Weights of a small class-conditioned image diffusion model: num experts 16, width 192.
Rows from expert 15 of block 3, named by matrix and row number. Rows with one number belong to one neuron. Each number is 50 + 15 x the weight over its row's rms, rounded and kept within 0 to 99. All counts start at 0. After the name is the row's rms in percent of the matrix's.
# up: expert up (model.blocks.3.mlp.up, 16x192x192), inputs 0-191
# down: expert down (model.blocks.3.mlp.down, 16x192x192, transposed), outputs 0-191
up.156 099:39 47 49 62 31 33 44 37 44 40 26 50 18 65 67 47 47 63 40 49 57 36 62 53 65 60 60 35 49 24 51 20 51 64 68 35 44 46 62 67 50 47 61 18 55 57 38 51 61 25 30 44 63 69 69 83 65 51 43 35 53 44 58 46 64 79 20 47 31 56 60 35 31 58 38 48 62 69 48 36 40 46 49 05 58 27 62 62 83 45 44 38 43 41 67 41 34 56 40 55 29 57 43 50 40 39 46 30 71 69 64 69 54 40 50 49 41 81 53 49 79 69 59 37 39 77 68 36 52 26 60 42 49 44 36 30 74 32 54 65 60 47 45 50 63 30 24 51 30 58 82 31 71 71 54 45 38 27 41 67 40 65 53 29 40 61 45 29 34 67 26 45 72 56 49 57 57 67 86 73 53 67 51 48 31 28 57 32 55 51 63 58
down.156 069:23 42 21 35 46 55 44 38 42 29 39 77 57 60 22 42 41 33 31 49 67 52 60 73 41 64 71 88 63 53 40 20 72 23 59 57 64 58 33 35 48 45 37 46 40 54 59 49 38 67 63 56 59 44 62 75 74 47 31 71 53 35 62 20 50 72 30 74 42 27 44 33 49 26 51 47 21 60 64 45 33 38 52 57 28 46 58 42 55 42 63 43 58 24 22 40 62 66 56 77 38 62 63 57 36 39 40 75 15 70 54 16 43 51 37 42 48 77 35 34 58 41 61 44 83 61 41 44 29 46 65 69 59 36 32 35 30 60 54 44 48 50 46 41 59 33 50 50 49 79 30 44 49 08 55 42 34 50 55 45 43 30 64 52 42 53 42 47 43 66 43 76 71 38 29 52 61 46 58 49 64 40 29 36 69 38 51 47 58 56 64 65
up.157 098:44 50 74 30 63 46 55 51 58 41 51 43 55 27 43 28 21 42 37 50 45 73 48 76 31 39 58 40 27 39 56 25 56 41 33 75 71 56 61 34 54 81 55 61 51 62 74 63 43 42 81 47 53 63 67 63 58 30 44 44 43 44 68 87 42 64 47 51 66 42 44 48 61 41 30 26 46 48 30 69 69 55 56 27 62 52 41 31 31 40 49 54 53 39 48 39 28 62 46 58 60 59 38 54 55 76 52 50 56 64 63 57 51 47 69 50 55 61 65 09 61 37 61 31 47 57 54 39 65 41 48 59 60 52 66 48 26 54 26 52 61 58 50 42 43 27 65 95 72 66 29 42 99 48 73 62 56 33 47 91 20 38 36 45 44 72 71 62 61 49 34 62 47 31 13 34 58 53 62 49 57 32 53 20 37 44 45 48 60 63 50 51
down.157 108:45 45 54 43 66 32 62 61 09 51 62 56 31 42 71 66 44 72 69 48 53 31 29 57 61 28 73 34 42 61 44 44 44 35 20 39 32 68 51 70 38 46 31 66 39 60 28 79 77 60 68 59 59 65 25 57 49 51 43 48 46 38 53 59 40 51 84 53 71 55 57 52 48 53 33 30 60 64 36 35 43 59 59 68 60 55 65 47 59 54 41 70 63 44 81 37 46 34 49 49 55 69 51 51 43 56 36 88 48 55 73 64 24 41 46 40 56 19 61 37 50 44 46 80 45 50 59 50 65 48 37 62 52 47 67 54 14 77 35 41 43 56 71 46 28 50 48 52 37 56 58 20 25 46 45 73 32 53 81 39 20 30 40 22 65 70 70 49 55 61 42 75 51 45 82 46 25 42 39 51 27 55 61 27 33 58 42 66 65 61 57 39
up.158 087:76 52 47 54 52 73 82 65 64 65 37 40 47 51 50 45 32 56 20 56 48 45 45 56 11 49 64 72 20 24 32 69 70 59 57 56 47 61 42 21 70 40 75 69 53 56 57 43 49 69 31 63 49 36 51 46 36 52 35 23 26 53 74 61 57 54 52 45 77 33 60 37 56 43 57 61 59 26 27 68 71 49 55 19 64 59 53 62 61 69 62 56 34 68 34 27 52 47 23 51 59 38 63 80 44 64 73 48 59 31 48 75 48 62 60 59 40 34 48 15 49 66 55 62 35 46 56 49 33 51 48 45 52 53 54 41 58 47 45 81 56 44 71 67 46 30 63 75 62 55 51 51 45 50 66 56 29 15 34 35 59 60 34 63 17 55 45 73 57 39 75 54 56 51 44 58 71 66 23 29 59 40 57 78 34 68 42 25 40 64 57 51
down.158 092:64 30 93 77 45 25 63 58 25 50 54 63 51 41 62 38 42 34 64 51 78 50 38 48 56 75 61 70 67 39 59 51 59 50 55 36 36 73 27 77 67 31 51 72 51 34 21 91 33 48 58 63 48 57 44 60 57 53 44 39 54 57 62 59 61 71 55 69 72 39 67 53 35 62 66 59 71 55 43 36 81 53 62 63 38 42 36 62 64 37 65 55 44 31 61 26 60 45 45 47 42 75 38 49 74 40 46 59 59 80 55 55 48 25 27 45 42 36 23 46 52 45 40 50 37 52 72 56 56 37 76 74 61 00 62 46 32 77 40 77 48 26 44 67 44 59 52 49 22 78 32 47 63 53 73 64 54 54 64 49 49 42 45 55 51 38 52 61 58 51 44 56 64 37 35 60 53 75 78 45 63 27 50 44 45 45 54 71 49 40 58 39
up.159 082:68 52 75 46 52 45 53 82 26 42 39 45 53 43 59 45 75 75 44 47 35 55 33 50 55 62 47 57 35 59 90 40 55 61 52 60 68 48 29 46 23 34 43 45 60 63 43 17 78 63 46 75 47 55 61 56 52 48 61 59 34 52 61 32 68 69 53 45 43 63 49 49 42 71 61 74 37 25 49 54 62 54 47 81 42 56 54 52 70 80 30 47 59 41 33 41 41 34 63 46 40 51 54 51 76 50 63 61 77 56 51 47 37 37 62 48 47 41 15 32 48 64 52 65 44 47 51 55 33 95 66 46 48 48 24 26 61 42 84 31 60 60 40 31 64 58 41 78 43 43 86 49 27 46 46 23 50 42 39 42 60 34 70 44 49 36 51 71 66 63 85 40 21 48 50 33 12 48 39 67 45 46 26 34 40 59 42 69 48 46 43 25
down.159 096:57 37 39 68 62 22 69 64 64 43 82 52 57 55 71 30 52 61 66 39 77 75 48 28 48 59 38 63 70 38 52 25 64 33 68 43 51 52 39 66 45 43 34 55 43 58 34 75 55 55 58 75 70 56 29 77 20 46 44 40 44 73 47 42 35 45 62 66 85 47 44 64 47 42 44 46 63 37 57 29 86 47 67 30 41 45 36 74 63 49 30 55 30 59 37 67 70 55 66 52 31 35 42 47 32 75 59 39 42 73 42 52 41 31 31 69 73 58 53 40 70 66 17 47 32 52 61 56 54 66 31 47 58 49 50 44 90 69 70 43 36 64 19 54 49 35 47 51 52 24 35 81 62 44 38 46 52 63 79 45 67 50 50 61 31 62 47 78 65 48 47 57 50 55 37 42 46 61 59 47 84 81 43 53 49 51 39 60 45 42 66 28
up.160 091:50 36 54 60 43 32 33 52 54 44 52 55 00 35 45 77 74 59 42 56 45 24 54 55 49 38 31 27 45 38 74 67 51 59 69 21 63 64 58 50 46 53 76 63 45 30 44 53 41 68 26 59 70 40 54 58 57 59 38 51 41 53 43 65 62 65 29 47 71 79 45 42 58 51 45 31 44 44 27 36 57 58 47 39 59 59 57 73 55 45 50 62 47 56 40 48 83 32 65 52 45 37 30 70 60 63 44 53 67 61 64 42 34 43 57 50 54 58 66 58 51 57 07 24 48 60 22 29 61 79 74 41 32 31 46 56 60 26 68 59 50 63 62 44 55 59 44 74 49 12 60 47 56 89 63 37 64 26 45 69 36 61 35 50 75 43 42 63 33 54 43 48 34 42 51 78 58 61 61 61 59 30 63 72 26 53 21 34 54 57 69 60
down.160 077:70 44 41 58 51 56 48 42 58 56 54 70 39 43 60 51 42 44 38 66 37 70 46 49 39 44 43 77 59 37 70 41 43 48 81 58 24 85 56 62 44 69 52 69 41 49 44 38 38 69 35 53 44 53 67 36 53 23 29 88 59 57 70 51 79 53 41 47 68 19 66 58 80 42 56 55 44 44 59 71 48 35 56 74 64 40 46 43 37 41 30 50 67 41 59 42 64 61 16 63 59 27 55 29 53 42 31 24 49 27 65 76 48 23 60 52 59 57 24 46 63 66 45 32 66 65 56 53 30 37 55 23 55 42 52 44 49 68 77 60 48 31 10 68 23 33 54 30 47 20 26 28 56 51 66 51 65 69 36 55 47 23 38 76 45 45 50 33 55 66 23 41 43 73 61 33 59 50 41 50 33 53 44 68 52 60 59 72 60 45 32 28
up.161 090:73 49 78 52 52 39 48 53 42 51 69 63 37 47 64 24 73 43 55 33 25 50 44 39 41 54 43 94 42 93 31 54 47 72 40 64 36 46 48 44 41 36 67 42 15 45 45 23 63 53 44 74 18 39 60 54 37 41 52 55 29 69 49 20 40 60 57 47 69 66 70 62 59 68 24 62 48 45 78 59 36 45 31 50 42 52 60 43 49 58 62 40 24 67 67 49 42 43 23 31 40 52 48 61 36 72 60 62 65 68 42 27 39 65 33 54 48 31 58 42 49 47 38 59 51 47 38 58 30 56 43 55 34 48 67 62 37 36 38 56 35 31 53 50 43 85 44 30 55 61 62 37 20 64 23 46 22 62 46 14 56 37 61 38 41 71 41 57 58 58 62 59 56 73 64 78 44 71 47 41 46 75 54 69 18 32 38 56 51 70 35 44
down.161 091:56 54 48 59 71 11 38 65 28 51 55 37 63 24 68 61 13 62 54 48 70 39 62 29 57 64 49 45 59 34 37 61 31 52 38 39 24 70 50 50 45 42 63 73 56 61 49 54 43 45 71 85 24 55 46 59 54 62 41 45 71 68 43 49 27 45 42 45 45 43 76 35 73 51 56 33 29 47 72 58 66 59 56 60 45 33 50 49 26 68 62 64 42 44 60 12 79 84 59 69 72 42 53 30 52 68 46 71 57 65 55 58 28 67 47 52 54 35 67 44 60 54 61 67 72 51 86 38 69 32 75 65 49 47 55 71 44 48 61 71 25 31 56 40 41 36 58 33 00 63 54 57 77 53 43 53 54 58 58 45 39 60 49 22 67 35 65 53 52 50 55 60 56 42 40 56 45 62 45 41 66 68 47 44 22 47 45 42 63 32 71 47
up.162 104:38 53 54 46 43 32 43 83 78 48 79 41 17 54 56 42 26 46 48 32 42 42 50 68 65 53 38 41 44 44 58 48 41 49 50 46 59 58 34 45 48 64 60 65 39 57 64 56 28 39 49 35 58 66 50 69 89 49 49 53 56 43 68 72 55 62 59 31 59 51 34 47 69 47 36 47 57 59 14 45 64 47 59 35 59 45 54 57 72 40 78 63 41 46 72 26 36 44 48 59 15 48 08 60 55 62 43 19 59 50 53 59 36 74 62 62 52 54 69 11 76 54 43 47 35 61 36 31 63 29 77 51 40 47 53 54 06 51 40 42 69 22 39 27 66 49 69 40 53 67 48 40 46 78 71 75 30 25 46 71 38 37 39 46 45 71 44 60 45 67 66 34 61 38 72 33 49 54 60 72 52 42 65 52 27 45 19 43 47 45 64 62
down.162 097:56 38 54 66 66 73 72 58 95 46 59 75 50 31 47 31 63 27 71 65 30 66 54 32 74 46 56 74 53 43 54 47 76 43 76 47 39 56 35 67 61 78 41 47 45 18 39 41 33 66 30 46 58 54 66 57 36 52 49 85 29 61 63 30 53 56 70 51 36 26 55 47 54 28 52 63 49 46 37 40 31 41 39 63 53 42 46 62 25 55 58 38 70 13 41 28 37 22 24 54 61 53 63 21 57 51 61 55 56 43 46 68 59 43 48 53 49 68 74 38 28 58 28 54 58 68 48 55 16 54 56 17 65 43 58 43 26 75 57 32 40 48 20 49 49 46 39 23 64 44 33 28 39 29 72 48 30 47 54 78 44 51 50 52 37 33 40 38 42 62 53 52 61 66 22 51 57 63 31 50 36 51 33 45 67 35 46 60 42 61 64 58
up.163 091:25 60 63 37 39 51 60 48 37 45 61 53 32 47 62 39 22 54 43 34 51 30 33 57 56 56 41 63 47 66 58 74 41 57 30 45 34 50 49 50 56 56 66 38 31 50 62 67 69 30 54 46 22 59 64 50 30 37 62 76 55 39 52 49 54 48 46 49 45 84 54 50 52 51 41 63 55 64 52 43 65 41 55 41 62 89 39 33 65 21 84 50 59 46 73 50 30 51 25 74 15 58 43 70 32 51 32 13 60 59 46 58 48 72 57 43 23 54 52 49 58 66 30 54 35 60 41 40 17 42 62 58 48 44 37 29 50 49 44 61 43 83 31 39 72 42 64 46 24 31 60 43 30 69 44 28 47 43 64 55 20 71 34 46 68 52 46 28 62 54 58 35 75 54 67 49 50 58 78 48 94 52 63 64 52 74 23 55 56 62 33 84
down.163 083:69 37 40 43 52 44 66 46 89 61 63 49 72 36 63 35 60 47 41 45 44 49 58 44 62 30 52 47 60 54 77 31 68 62 79 47 30 79 55 42 66 63 70 65 47 44 34 43 44 52 44 72 38 44 45 67 31 48 66 65 45 58 63 54 84 49 45 31 47 33 53 37 65 37 41 36 69 57 30 62 77 51 53 57 36 49 57 37 38 45 23 31 34 25 34 57 70 26 41 50 52 80 50 43 70 47 51 44 55 41 37 67 32 53 55 50 41 68 35 49 30 62 03 28 65 50 50 45 21 35 47 34 82 67 31 49 11 60 45 59 54 56 39 42 51 63 41 40 36 45 40 30 76 28 59 12 52 58 44 54 45 13 61 64 33 56 22 40 75 50 44 37 77 70 69 66 46 52 59 54 70 68 47 60 63 44 60 33 42 36 58 51
up.164 079:65 62 20 34 43 47 55 62 60 62 31 45 36 52 45 44 46 63 57 47 36 35 46 45 72 50 43 26 56 61 50 62 64 55 64 60 65 68 49 69 53 24 33 37 48 54 47 38 64 89 56 49 51 57 49 65 65 51 52 75 57 77 23 24 57 64 44 55 57 50 43 65 64 59 72 19 54 45 46 67 31 65 52 68 39 37 62 68 43 69 60 36 49 31 44 44 57 34 29 41 49 48 16 00 49 42 58 49 60 55 53 29 51 50 57 40 25 46 33 77 51 53 63 56 28 62 31 62 36 64 42 54 34 51 22 66 78 35 70 72 59 63 55 55 51 62 45 57 29 54 38 43 39 68 50 16 50 63 73 61 60 49 58 49 52 45 45 11 47 71 76 50 46 44 94 70 43 33 55 38 84 51 56 58 58 60 44 14 44 74 45 42
down.164 096:57 74 69 56 64 49 58 53 59 30 67 21 79 39 31 30 58 50 65 67 65 40 66 31 50 42 52 68 29 47 77 64 50 51 30 53 62 47 44 62 48 69 72 43 31 18 44 63 29 55 74 73 32 53 59 60 59 38 81 44 53 57 55 86 28 72 49 62 79 56 52 55 57 58 57 46 48 61 60 59 51 44 71 48 54 41 40 56 60 59 34 59 79 74 60 38 59 48 27 46 55 50 54 49 46 56 44 70 70 59 20 43 63 51 61 43 55 68 58 42 50 57 76 37 55 67 48 69 47 59 44 66 67 18 26 62 30 42 47 40 48 65 48 41 27 37 35 43 55 61 56 61 65 31 69 48 38 58 72 35 42 57 58 42 60 72 41 52 65 55 88 29 03 58 19 33 55 78 71 66 64 40 67 40 42 41 51 39 85 48 49 48
up.165 125:39 44 46 18 50 34 41 68 69 47 56 32 65 40 63 33 32 52 56 43 62 13 36 38 39 30 71 52 53 44 50 56 67 52 55 45 50 50 41 27 80 44 69 27 30 29 88 58 37 58 22 53 28 58 58 36 57 45 33 42 55 53 54 53 52 48 47 39 63 53 61 39 69 45 34 66 34 73 23 32 34 74 46 42 79 65 43 56 63 47 70 58 12 39 65 53 28 54 64 48 59 83 60 27 45 31 63 18 72 61 34 62 56 82 59 52 58 55 52 58 74 38 37 59 45 64 64 52 49 38 64 49 49 52 44 41 32 55 59 53 29 69 68 31 41 50 52 37 75 54 12 57 33 77 75 43 57 33 51 62 57 71 22 49 66 48 48 50 37 58 46 32 57 83 64 37 58 54 21 41 34 53 58 73 66 43 40 59 38 31 55 55
down.165 110:56 57 49 61 57 63 67 72 40 22 48 75 31 39 38 55 62 46 88 73 30 66 63 38 40 42 41 41 61 57 59 49 54 63 71 49 56 45 58 53 43 37 47 49 71 79 39 23 55 47 37 71 44 56 67 27 40 39 52 73 43 45 60 34 56 37 57 42 44 29 49 53 58 61 36 30 34 50 41 71 29 73 53 60 58 46 56 31 40 46 79 45 48 42 21 37 56 39 25 40 38 66 50 43 46 44 31 24 45 41 34 62 71 47 66 79 44 21 55 72 45 46 66 59 50 52 62 53 31 41 50 40 62 43 00 50 18 47 62 38 34 41 51 15 17 26 43 31 44 48 54 67 39 62 68 37 47 56 67 34 60 52 54 64 50 59 54 76 38 78 67 43 59 33 33 33 61 60 38 53 79 78 38 41 64 19 45 46 70 35 33 60
up.166 092:59 53 49 28 61 34 66 53 44 47 46 42 42 71 34 39 61 66 57 27 26 53 64 34 51 72 74 58 72 44 66 44 36 62 88 60 46 49 54 42 62 35 34 26 32 51 66 39 50 56 20 57 73 55 48 33 23 14 51 35 16 72 37 45 58 32 34 34 49 31 60 52 60 48 39 57 35 62 25 49 44 68 44 53 78 57 51 53 55 79 51 44 30 48 74 48 48 37 63 33 60 57 54 21 68 15 53 56 50 44 49 46 41 60 82 47 57 68 37 54 58 74 60 62 37 55 59 65 60 90 54 51 64 30 43 42 43 51 56 56 44 60 61 23 56 62 27 73 90 26 43 60 42 63 46 41 69 40 23 43 66 52 65 69 63 56 60 64 59 41 63 70 44 53 57 37 51 29 24 52 17 47 57 41 67 52 46 57 48 39 31 19
down.166 084:63 46 48 58 68 52 55 52 78 63 35 69 37 45 50 57 18 33 43 62 63 33 19 52 66 32 43 58 50 81 63 53 48 50 74 49 44 79 25 57 43 40 40 56 55 59 39 42 67 18 51 61 59 50 45 71 61 47 38 87 43 54 58 39 54 60 64 47 34 18 53 46 69 66 56 30 25 58 59 65 72 69 44 53 38 69 68 32 80 27 50 43 82 40 39 20 56 59 38 46 36 60 33 39 47 26 43 66 61 56 73 47 24 41 30 63 63 25 45 45 73 51 42 65 72 50 54 66 35 45 57 42 58 36 43 41 08 49 58 38 60 31 52 34 27 55 44 52 36 46 34 31 55 25 60 36 44 55 41 24 31 46 37 74 43 80 23 47 46 76 52 43 68 61 85 60 61 79 50 54 41 51 37 36 51 41 47 60 63 55 60 55
up.167 083:71 49 43 66 51 60 39 36 79 37 54 56 43 73 50 54 42 63 53 61 64 33 17 53 61 54 40 44 54 54 18 66 65 66 43 54 40 53 69 27 64 35 51 46 41 63 54 33 24 26 40 26 40 50 53 58 73 56 53 78 15 59 54 48 75 76 30 49 83 69 55 24 16 59 76 79 36 56 60 56 51 38 31 57 53 42 58 41 52 71 18 19 32 68 68 66 56 68 45 53 53 52 44 38 44 59 43 46 49 57 64 30 40 45 46 43 43 42 57 57 56 37 20 60 51 49 86 55 47 41 37 35 64 31 56 62 51 63 65 63 48 37 31 63 62 43 63 52 40 42 34 63 37 38 60 35 51 34 57 47 76 52 51 32 48 63 67 59 44 77 68 61 77 78 55 32 47 61 66 45 50 32 82 71 35 34 42 08 38 61 52 50
down.167 090:41 41 12 44 39 66 28 13 61 43 46 67 61 44 52 55 47 61 63 57 25 33 75 63 65 44 63 76 59 38 61 48 65 62 49 61 75 61 56 28 56 55 61 64 39 29 27 25 46 36 56 49 35 66 39 55 52 31 38 83 40 41 45 58 61 40 26 55 34 49 64 51 49 49 66 29 77 43 57 42 43 52 73 39 60 47 62 31 44 58 29 39 57 51 57 41 34 31 70 44 57 57 47 33 49 23 49 60 48 66 44 39 41 53 69 42 49 48 60 68 43 57 49 29 55 48 40 56 38 09 57 95 93 47 53 66 07 49 61 45 81 22 68 35 25 62 35 58 16 49 78 55 51 39 58 40 53 42 52 58 53 77 34 38 42 39 52 34 43 46 64 50 66 56 34 45 36 61 59 55 28 65 51 46 49 22 66 53 56 39 30 39
up.168 102:57 60 80 39 37 57 37 67 14 04 47 71 51 30 60 43 41 43 41 53 19 49 22 39 54 39 55 52 31 67 66 73 79 50 30 56 80 27 16 55 32 59 62 67 59 45 46 31 73 46 46 54 57 69 64 46 31 60 78 70 40 60 71 46 69 65 62 35 55 89 67 56 58 60 51 67 63 61 46 59 43 53 31 60 58 37 52 62 53 60 75 40 57 58 50 49 45 43 47 17 51 42 38 42 51 62 45 54 59 51 30 42 74 60 28 60 60 50 51 24 49 41 40 67 36 46 56 47 36 63 43 43 52 53 18 42 63 50 48 37 42 61 45 47 54 62 51 27 12 50 80 38 41 48 24 29 38 53 40 33 28 59 56 59 60 20 26 37 64 54 63 43 60 26 59 62 48 62 35 53 55 64 67 48 52 82 53 27 70 28 57 44
down.168 121:35 42 54 68 48 66 29 53 54 53 40 53 40 49 33 42 47 46 47 49 41 41 83 50 36 53 24 51 43 41 85 48 73 50 66 54 43 41 44 57 53 46 35 49 75 66 46 40 67 47 40 50 32 69 59 48 34 46 61 46 48 57 78 51 56 57 44 48 13 41 64 46 46 22 78 39 63 54 66 49 71 46 64 36 44 46 66 33 34 60 53 39 15 21 34 63 63 53 43 60 66 54 59 46 63 49 31 57 36 56 27 68 62 40 40 67 56 70 98 76 40 77 51 49 37 53 53 44 59 54 46 51 71 55 15 42 82 44 52 62 43 50 28 51 34 57 26 53 47 53 05 84 44 31 33 52 60 63 55 69 50 74 44 50 40 22 45 79 57 41 39 30 99 49 49 71 44 31 57 50 64 63 35 39 43 49 59 77 50 58 61 46
up.169 201:62 37 53 44 44 25 45 45 89 61 53 45 00 45 39 18 45 40 39 49 61 52 51 59 54 47 31 33 56 49 66 24 32 43 42 52 52 59 58 35 56 78 66 48 52 50 55 58 31 25 55 58 69 55 38 83 73 37 33 71 48 47 62 75 32 56 45 43 58 80 34 49 54 47 29 34 46 61 30 37 49 46 48 18 56 50 56 52 62 33 75 59 58 22 72 45 44 43 59 78 37 53 24 67 63 46 36 16 52 52 43 64 45 52 64 53 57 61 86 40 66 47 36 29 44 74 47 38 57 44 51 50 46 61 67 41 34 38 31 58 61 57 36 35 55 53 61 72 53 35 65 39 65 71 48 62 53 38 50 71 29 62 39 47 46 66 31 56 35 70 32 72 69 60 47 28 45 73 46 44 40 38 66 42 43 67 05 42 43 48 77 70
down.169 153:56 51 46 56 58 52 61 35 99 46 46 56 66 46 55 28 66 39 52 53 28 62 50 40 40 23 43 64 68 36 99 38 65 46 57 50 40 50 69 33 62 65 45 55 31 53 52 42 42 64 32 51 58 45 47 59 26 42 45 84 42 71 58 34 36 47 48 50 48 22 54 48 60 42 34 71 65 49 25 55 54 53 56 46 28 37 51 53 29 54 36 47 46 18 25 68 36 62 28 64 17 27 48 19 43 29 44 72 53 31 31 56 54 36 39 51 59 73 81 23 40 68 35 38 65 65 42 55 37 45 42 35 64 58 56 48 52 35 55 41 36 49 35 35 52 53 49 40 50 49 58 55 55 37 58 46 38 47 55 57 40 49 45 36 37 36 20 50 45 72 39 42 73 56 41 35 46 43 30 37 44 71 46 44 48 63 51 57 38 58 49 59
up.170 137:53 48 39 62 58 78 61 65 71 30 43 59 24 44 49 55 57 57 41 49 57 70 65 56 40 56 55 40 27 55 24 61 57 28 40 49 05 44 54 63 15 45 42 72 56 59 32 46 36 46 54 49 43 62 55 62 68 60 49 51 25 60 39 52 24 50 65 41 63 49 54 43 45 36 48 52 30 27 78 39 54 25 77 47 37 47 60 56 32 31 38 55 55 62 41 61 40 54 52 44 41 57 40 91 47 74 53 72 56 57 60 33 51 44 09 51 62 49 69 35 32 54 57 54 51 55 20 49 54 36 44 49 50 53 43 16 82 48 57 72 43 50 33 56 53 57 47 23 33 75 52 54 72 37 29 56 16 41 65 48 22 69 32 47 39 21 87 33 53 99 41 47 52 44 66 77 59 53 63 58 59 49 41 56 28 64 56 45 50 61 57 67
down.170 141:30 32 61 66 32 41 38 54 60 32 74 29 77 53 57 40 59 40 33 52 55 40 48 44 56 30 54 44 53 22 33 63 41 65 43 62 63 37 51 42 50 48 57 29 52 32 46 46 69 56 27 65 40 54 51 59 37 62 53 67 33 55 62 69 61 42 52 32 29 08 51 50 09 58 64 50 53 54 54 64 36 58 82 50 82 51 67 47 59 58 58 53 39 36 68 31 56 18 35 39 38 54 42 09 42 51 46 60 45 55 43 68 57 67 68 63 49 39 56 47 48 45 65 53 61 62 78 58 37 45 94 53 78 41 61 50 03 56 59 55 64 55 70 33 49 47 52 77 31 53 63 47 36 76 58 63 45 54 67 74 39 31 46 45 43 45 74 51 46 75 64 44 53 58 46 75 40 47 56 53 20 76 86 58 13 57 56 46 54 46 37 59
up.171 082:49 50 54 28 29 13 62 65 40 57 53 62 53 46 45 29 66 48 40 13 58 06 67 49 26 54 58 23 57 39 70 32 25 47 59 28 47 74 51 73 55 47 63 28 39 39 46 58 41 39 24 49 28 58 40 41 71 33 32 55 54 64 44 31 76 44 40 50 70 64 49 35 61 75 33 52 54 67 55 35 55 46 38 41 59 39 64 48 71 52 71 58 20 37 69 54 67 60 24 43 33 58 41 69 42 53 53 19 60 83 41 51 32 38 54 53 35 72 49 69 68 36 24 67 52 77 43 62 48 24 60 62 49 49 44 54 57 35 50 62 53 52 62 32 60 33 57 10 55 62 49 33 48 58 55 41 38 68 29 47 49 39 55 34 51 31 61 62 54 50 27 43 33 47 55 69 07 45 55 61 59 63 72 70 50 34 67 66 42 32 31 44
down.171 067:51 56 49 47 47 69 64 29 55 59 40 71 81 71 57 53 46 22 41 69 23 72 58 58 52 44 36 47 68 68 68 40 55 58 67 67 52 84 64 61 48 18 50 38 50 69 49 22 60 38 58 83 46 35 55 44 37 52 33 89 63 44 58 31 74 43 47 43 41 45 57 46 37 58 57 45 22 60 66 68 72 73 57 13 36 43 65 24 50 40 54 54 60 56 28 32 42 66 49 40 11 75 41 29 54 46 38 66 64 42 45 47 68 65 47 41 39 54 36 48 68 71 21 43 47 42 54 73 41 21 57 43 50 41 36 42 42 40 68 19 51 48 54 35 71 27 43 44 68 50 57 31 46 46 59 28 50 59 57 50 60 60 68 58 32 53 42 37 09 56 43 17 66 67 37 32 48 48 75 60 51 54 51 75 54 40 63 44 75 48 49 37
up.172 090:63 44 38 48 48 53 44 59 64 70 34 63 54 24 65 60 45 41 31 44 48 57 73 59 56 51 55 66 57 28 43 33 38 63 32 60 42 65 67 43 69 20 54 41 40 64 41 51 74 39 61 13 28 35 35 25 26 35 48 66 32 93 19 25 06 67 56 32 63 86 82 34 36 36 37 40 36 40 49 58 60 42 38 46 32 35 59 61 50 51 19 45 60 54 62 43 56 53 81 45 50 61 57 64 60 47 65 59 55 72 37 55 56 74 35 42 50 54 53 60 58 44 78 59 36 51 48 60 47 44 23 66 55 51 58 47 23 60 72 51 35 47 53 09 52 39 38 51 31 60 51 49 60 32 52 25 40 79 45 42 80 49 82 52 48 38 47 47 52 58 44 44 61 47 35 46 43 68 40 55 55 63 51 56 44 69 49 29 39 72 31 26
down.172 094:50 37 46 71 48 65 28 27 62 75 40 63 53 71 30 46 89 41 44 69 33 72 84 34 60 70 47 53 49 77 64 70 64 67 54 65 31 70 40 45 93 50 64 49 58 51 62 28 80 46 54 34 27 42 43 69 46 46 55 52 48 34 74 61 55 43 32 56 62 28 60 48 25 62 49 84 42 50 58 51 41 53 51 35 68 49 43 54 70 52 51 49 09 40 55 65 38 59 62 44 45 59 46 44 46 53 79 50 45 50 59 50 34 36 53 47 26 45 50 56 88 30 63 43 69 44 40 35 46 43 84 69 60 60 59 51 48 26 61 40 63 49 49 85 77 37 47 47 35 55 64 64 40 36 75 45 56 20 36 67 71 61 61 54 79 52 46 49 38 64 46 45 61 57 38 65 58 51 41 40 37 95 54 65 68 33 51 54 39 47 68 56
up.173 093:46 46 76 49 46 78 54 15 42 15 61 64 46 56 58 53 43 24 55 32 42 61 55 54 47 46 31 79 27 47 48 70 35 34 50 40 50 65 59 51 41 84 61 81 27 56 80 67 52 48 61 42 64 58 43 35 53 47 36 43 70 31 74 60 82 46 64 55 36 12 47 59 62 53 36 68 58 46 47 56 69 54 50 29 58 62 31 59 78 47 51 57 41 77 56 20 43 52 47 61 48 51 69 54 48 56 49 53 55 64 45 59 36 37 34 64 53 59 55 22 46 55 65 51 19 46 30 30 66 60 66 60 52 55 29 54 02 44 39 44 30 44 47 60 32 29 40 53 44 36 33 36 63 55 39 56 55 30 45 34 51 81 16 45 69 48 34 47 57 34 32 50 31 49 35 67 78 51 57 64 66 52 34 41 43 81 44 27 35 29 45 35
down.173 086:54 69 50 65 57 50 48 63 52 62 63 37 53 45 47 69 48 65 26 19 35 59 09 40 57 76 53 56 58 18 77 26 37 36 59 47 39 65 22 77 36 62 31 53 43 26 46 72 60 30 53 59 44 64 63 48 48 45 50 00 60 46 45 57 45 41 45 50 53 20 52 46 72 53 86 36 35 38 37 38 55 61 72 54 52 38 45 34 47 51 92 83 58 34 66 43 67 57 42 69 66 57 45 82 48 32 48 41 40 38 34 49 35 30 45 68 53 50 72 56 56 51 59 49 70 50 70 56 48 55 48 61 61 30 78 65 67 69 45 66 32 51 65 36 27 67 51 36 34 44 39 60 56 64 51 56 59 55 44 45 55 70 62 64 40 57 53 37 43 31 38 68 63 43 71 35 27 74 69 37 75 57 34 45 24 67 40 46 33 65 42 69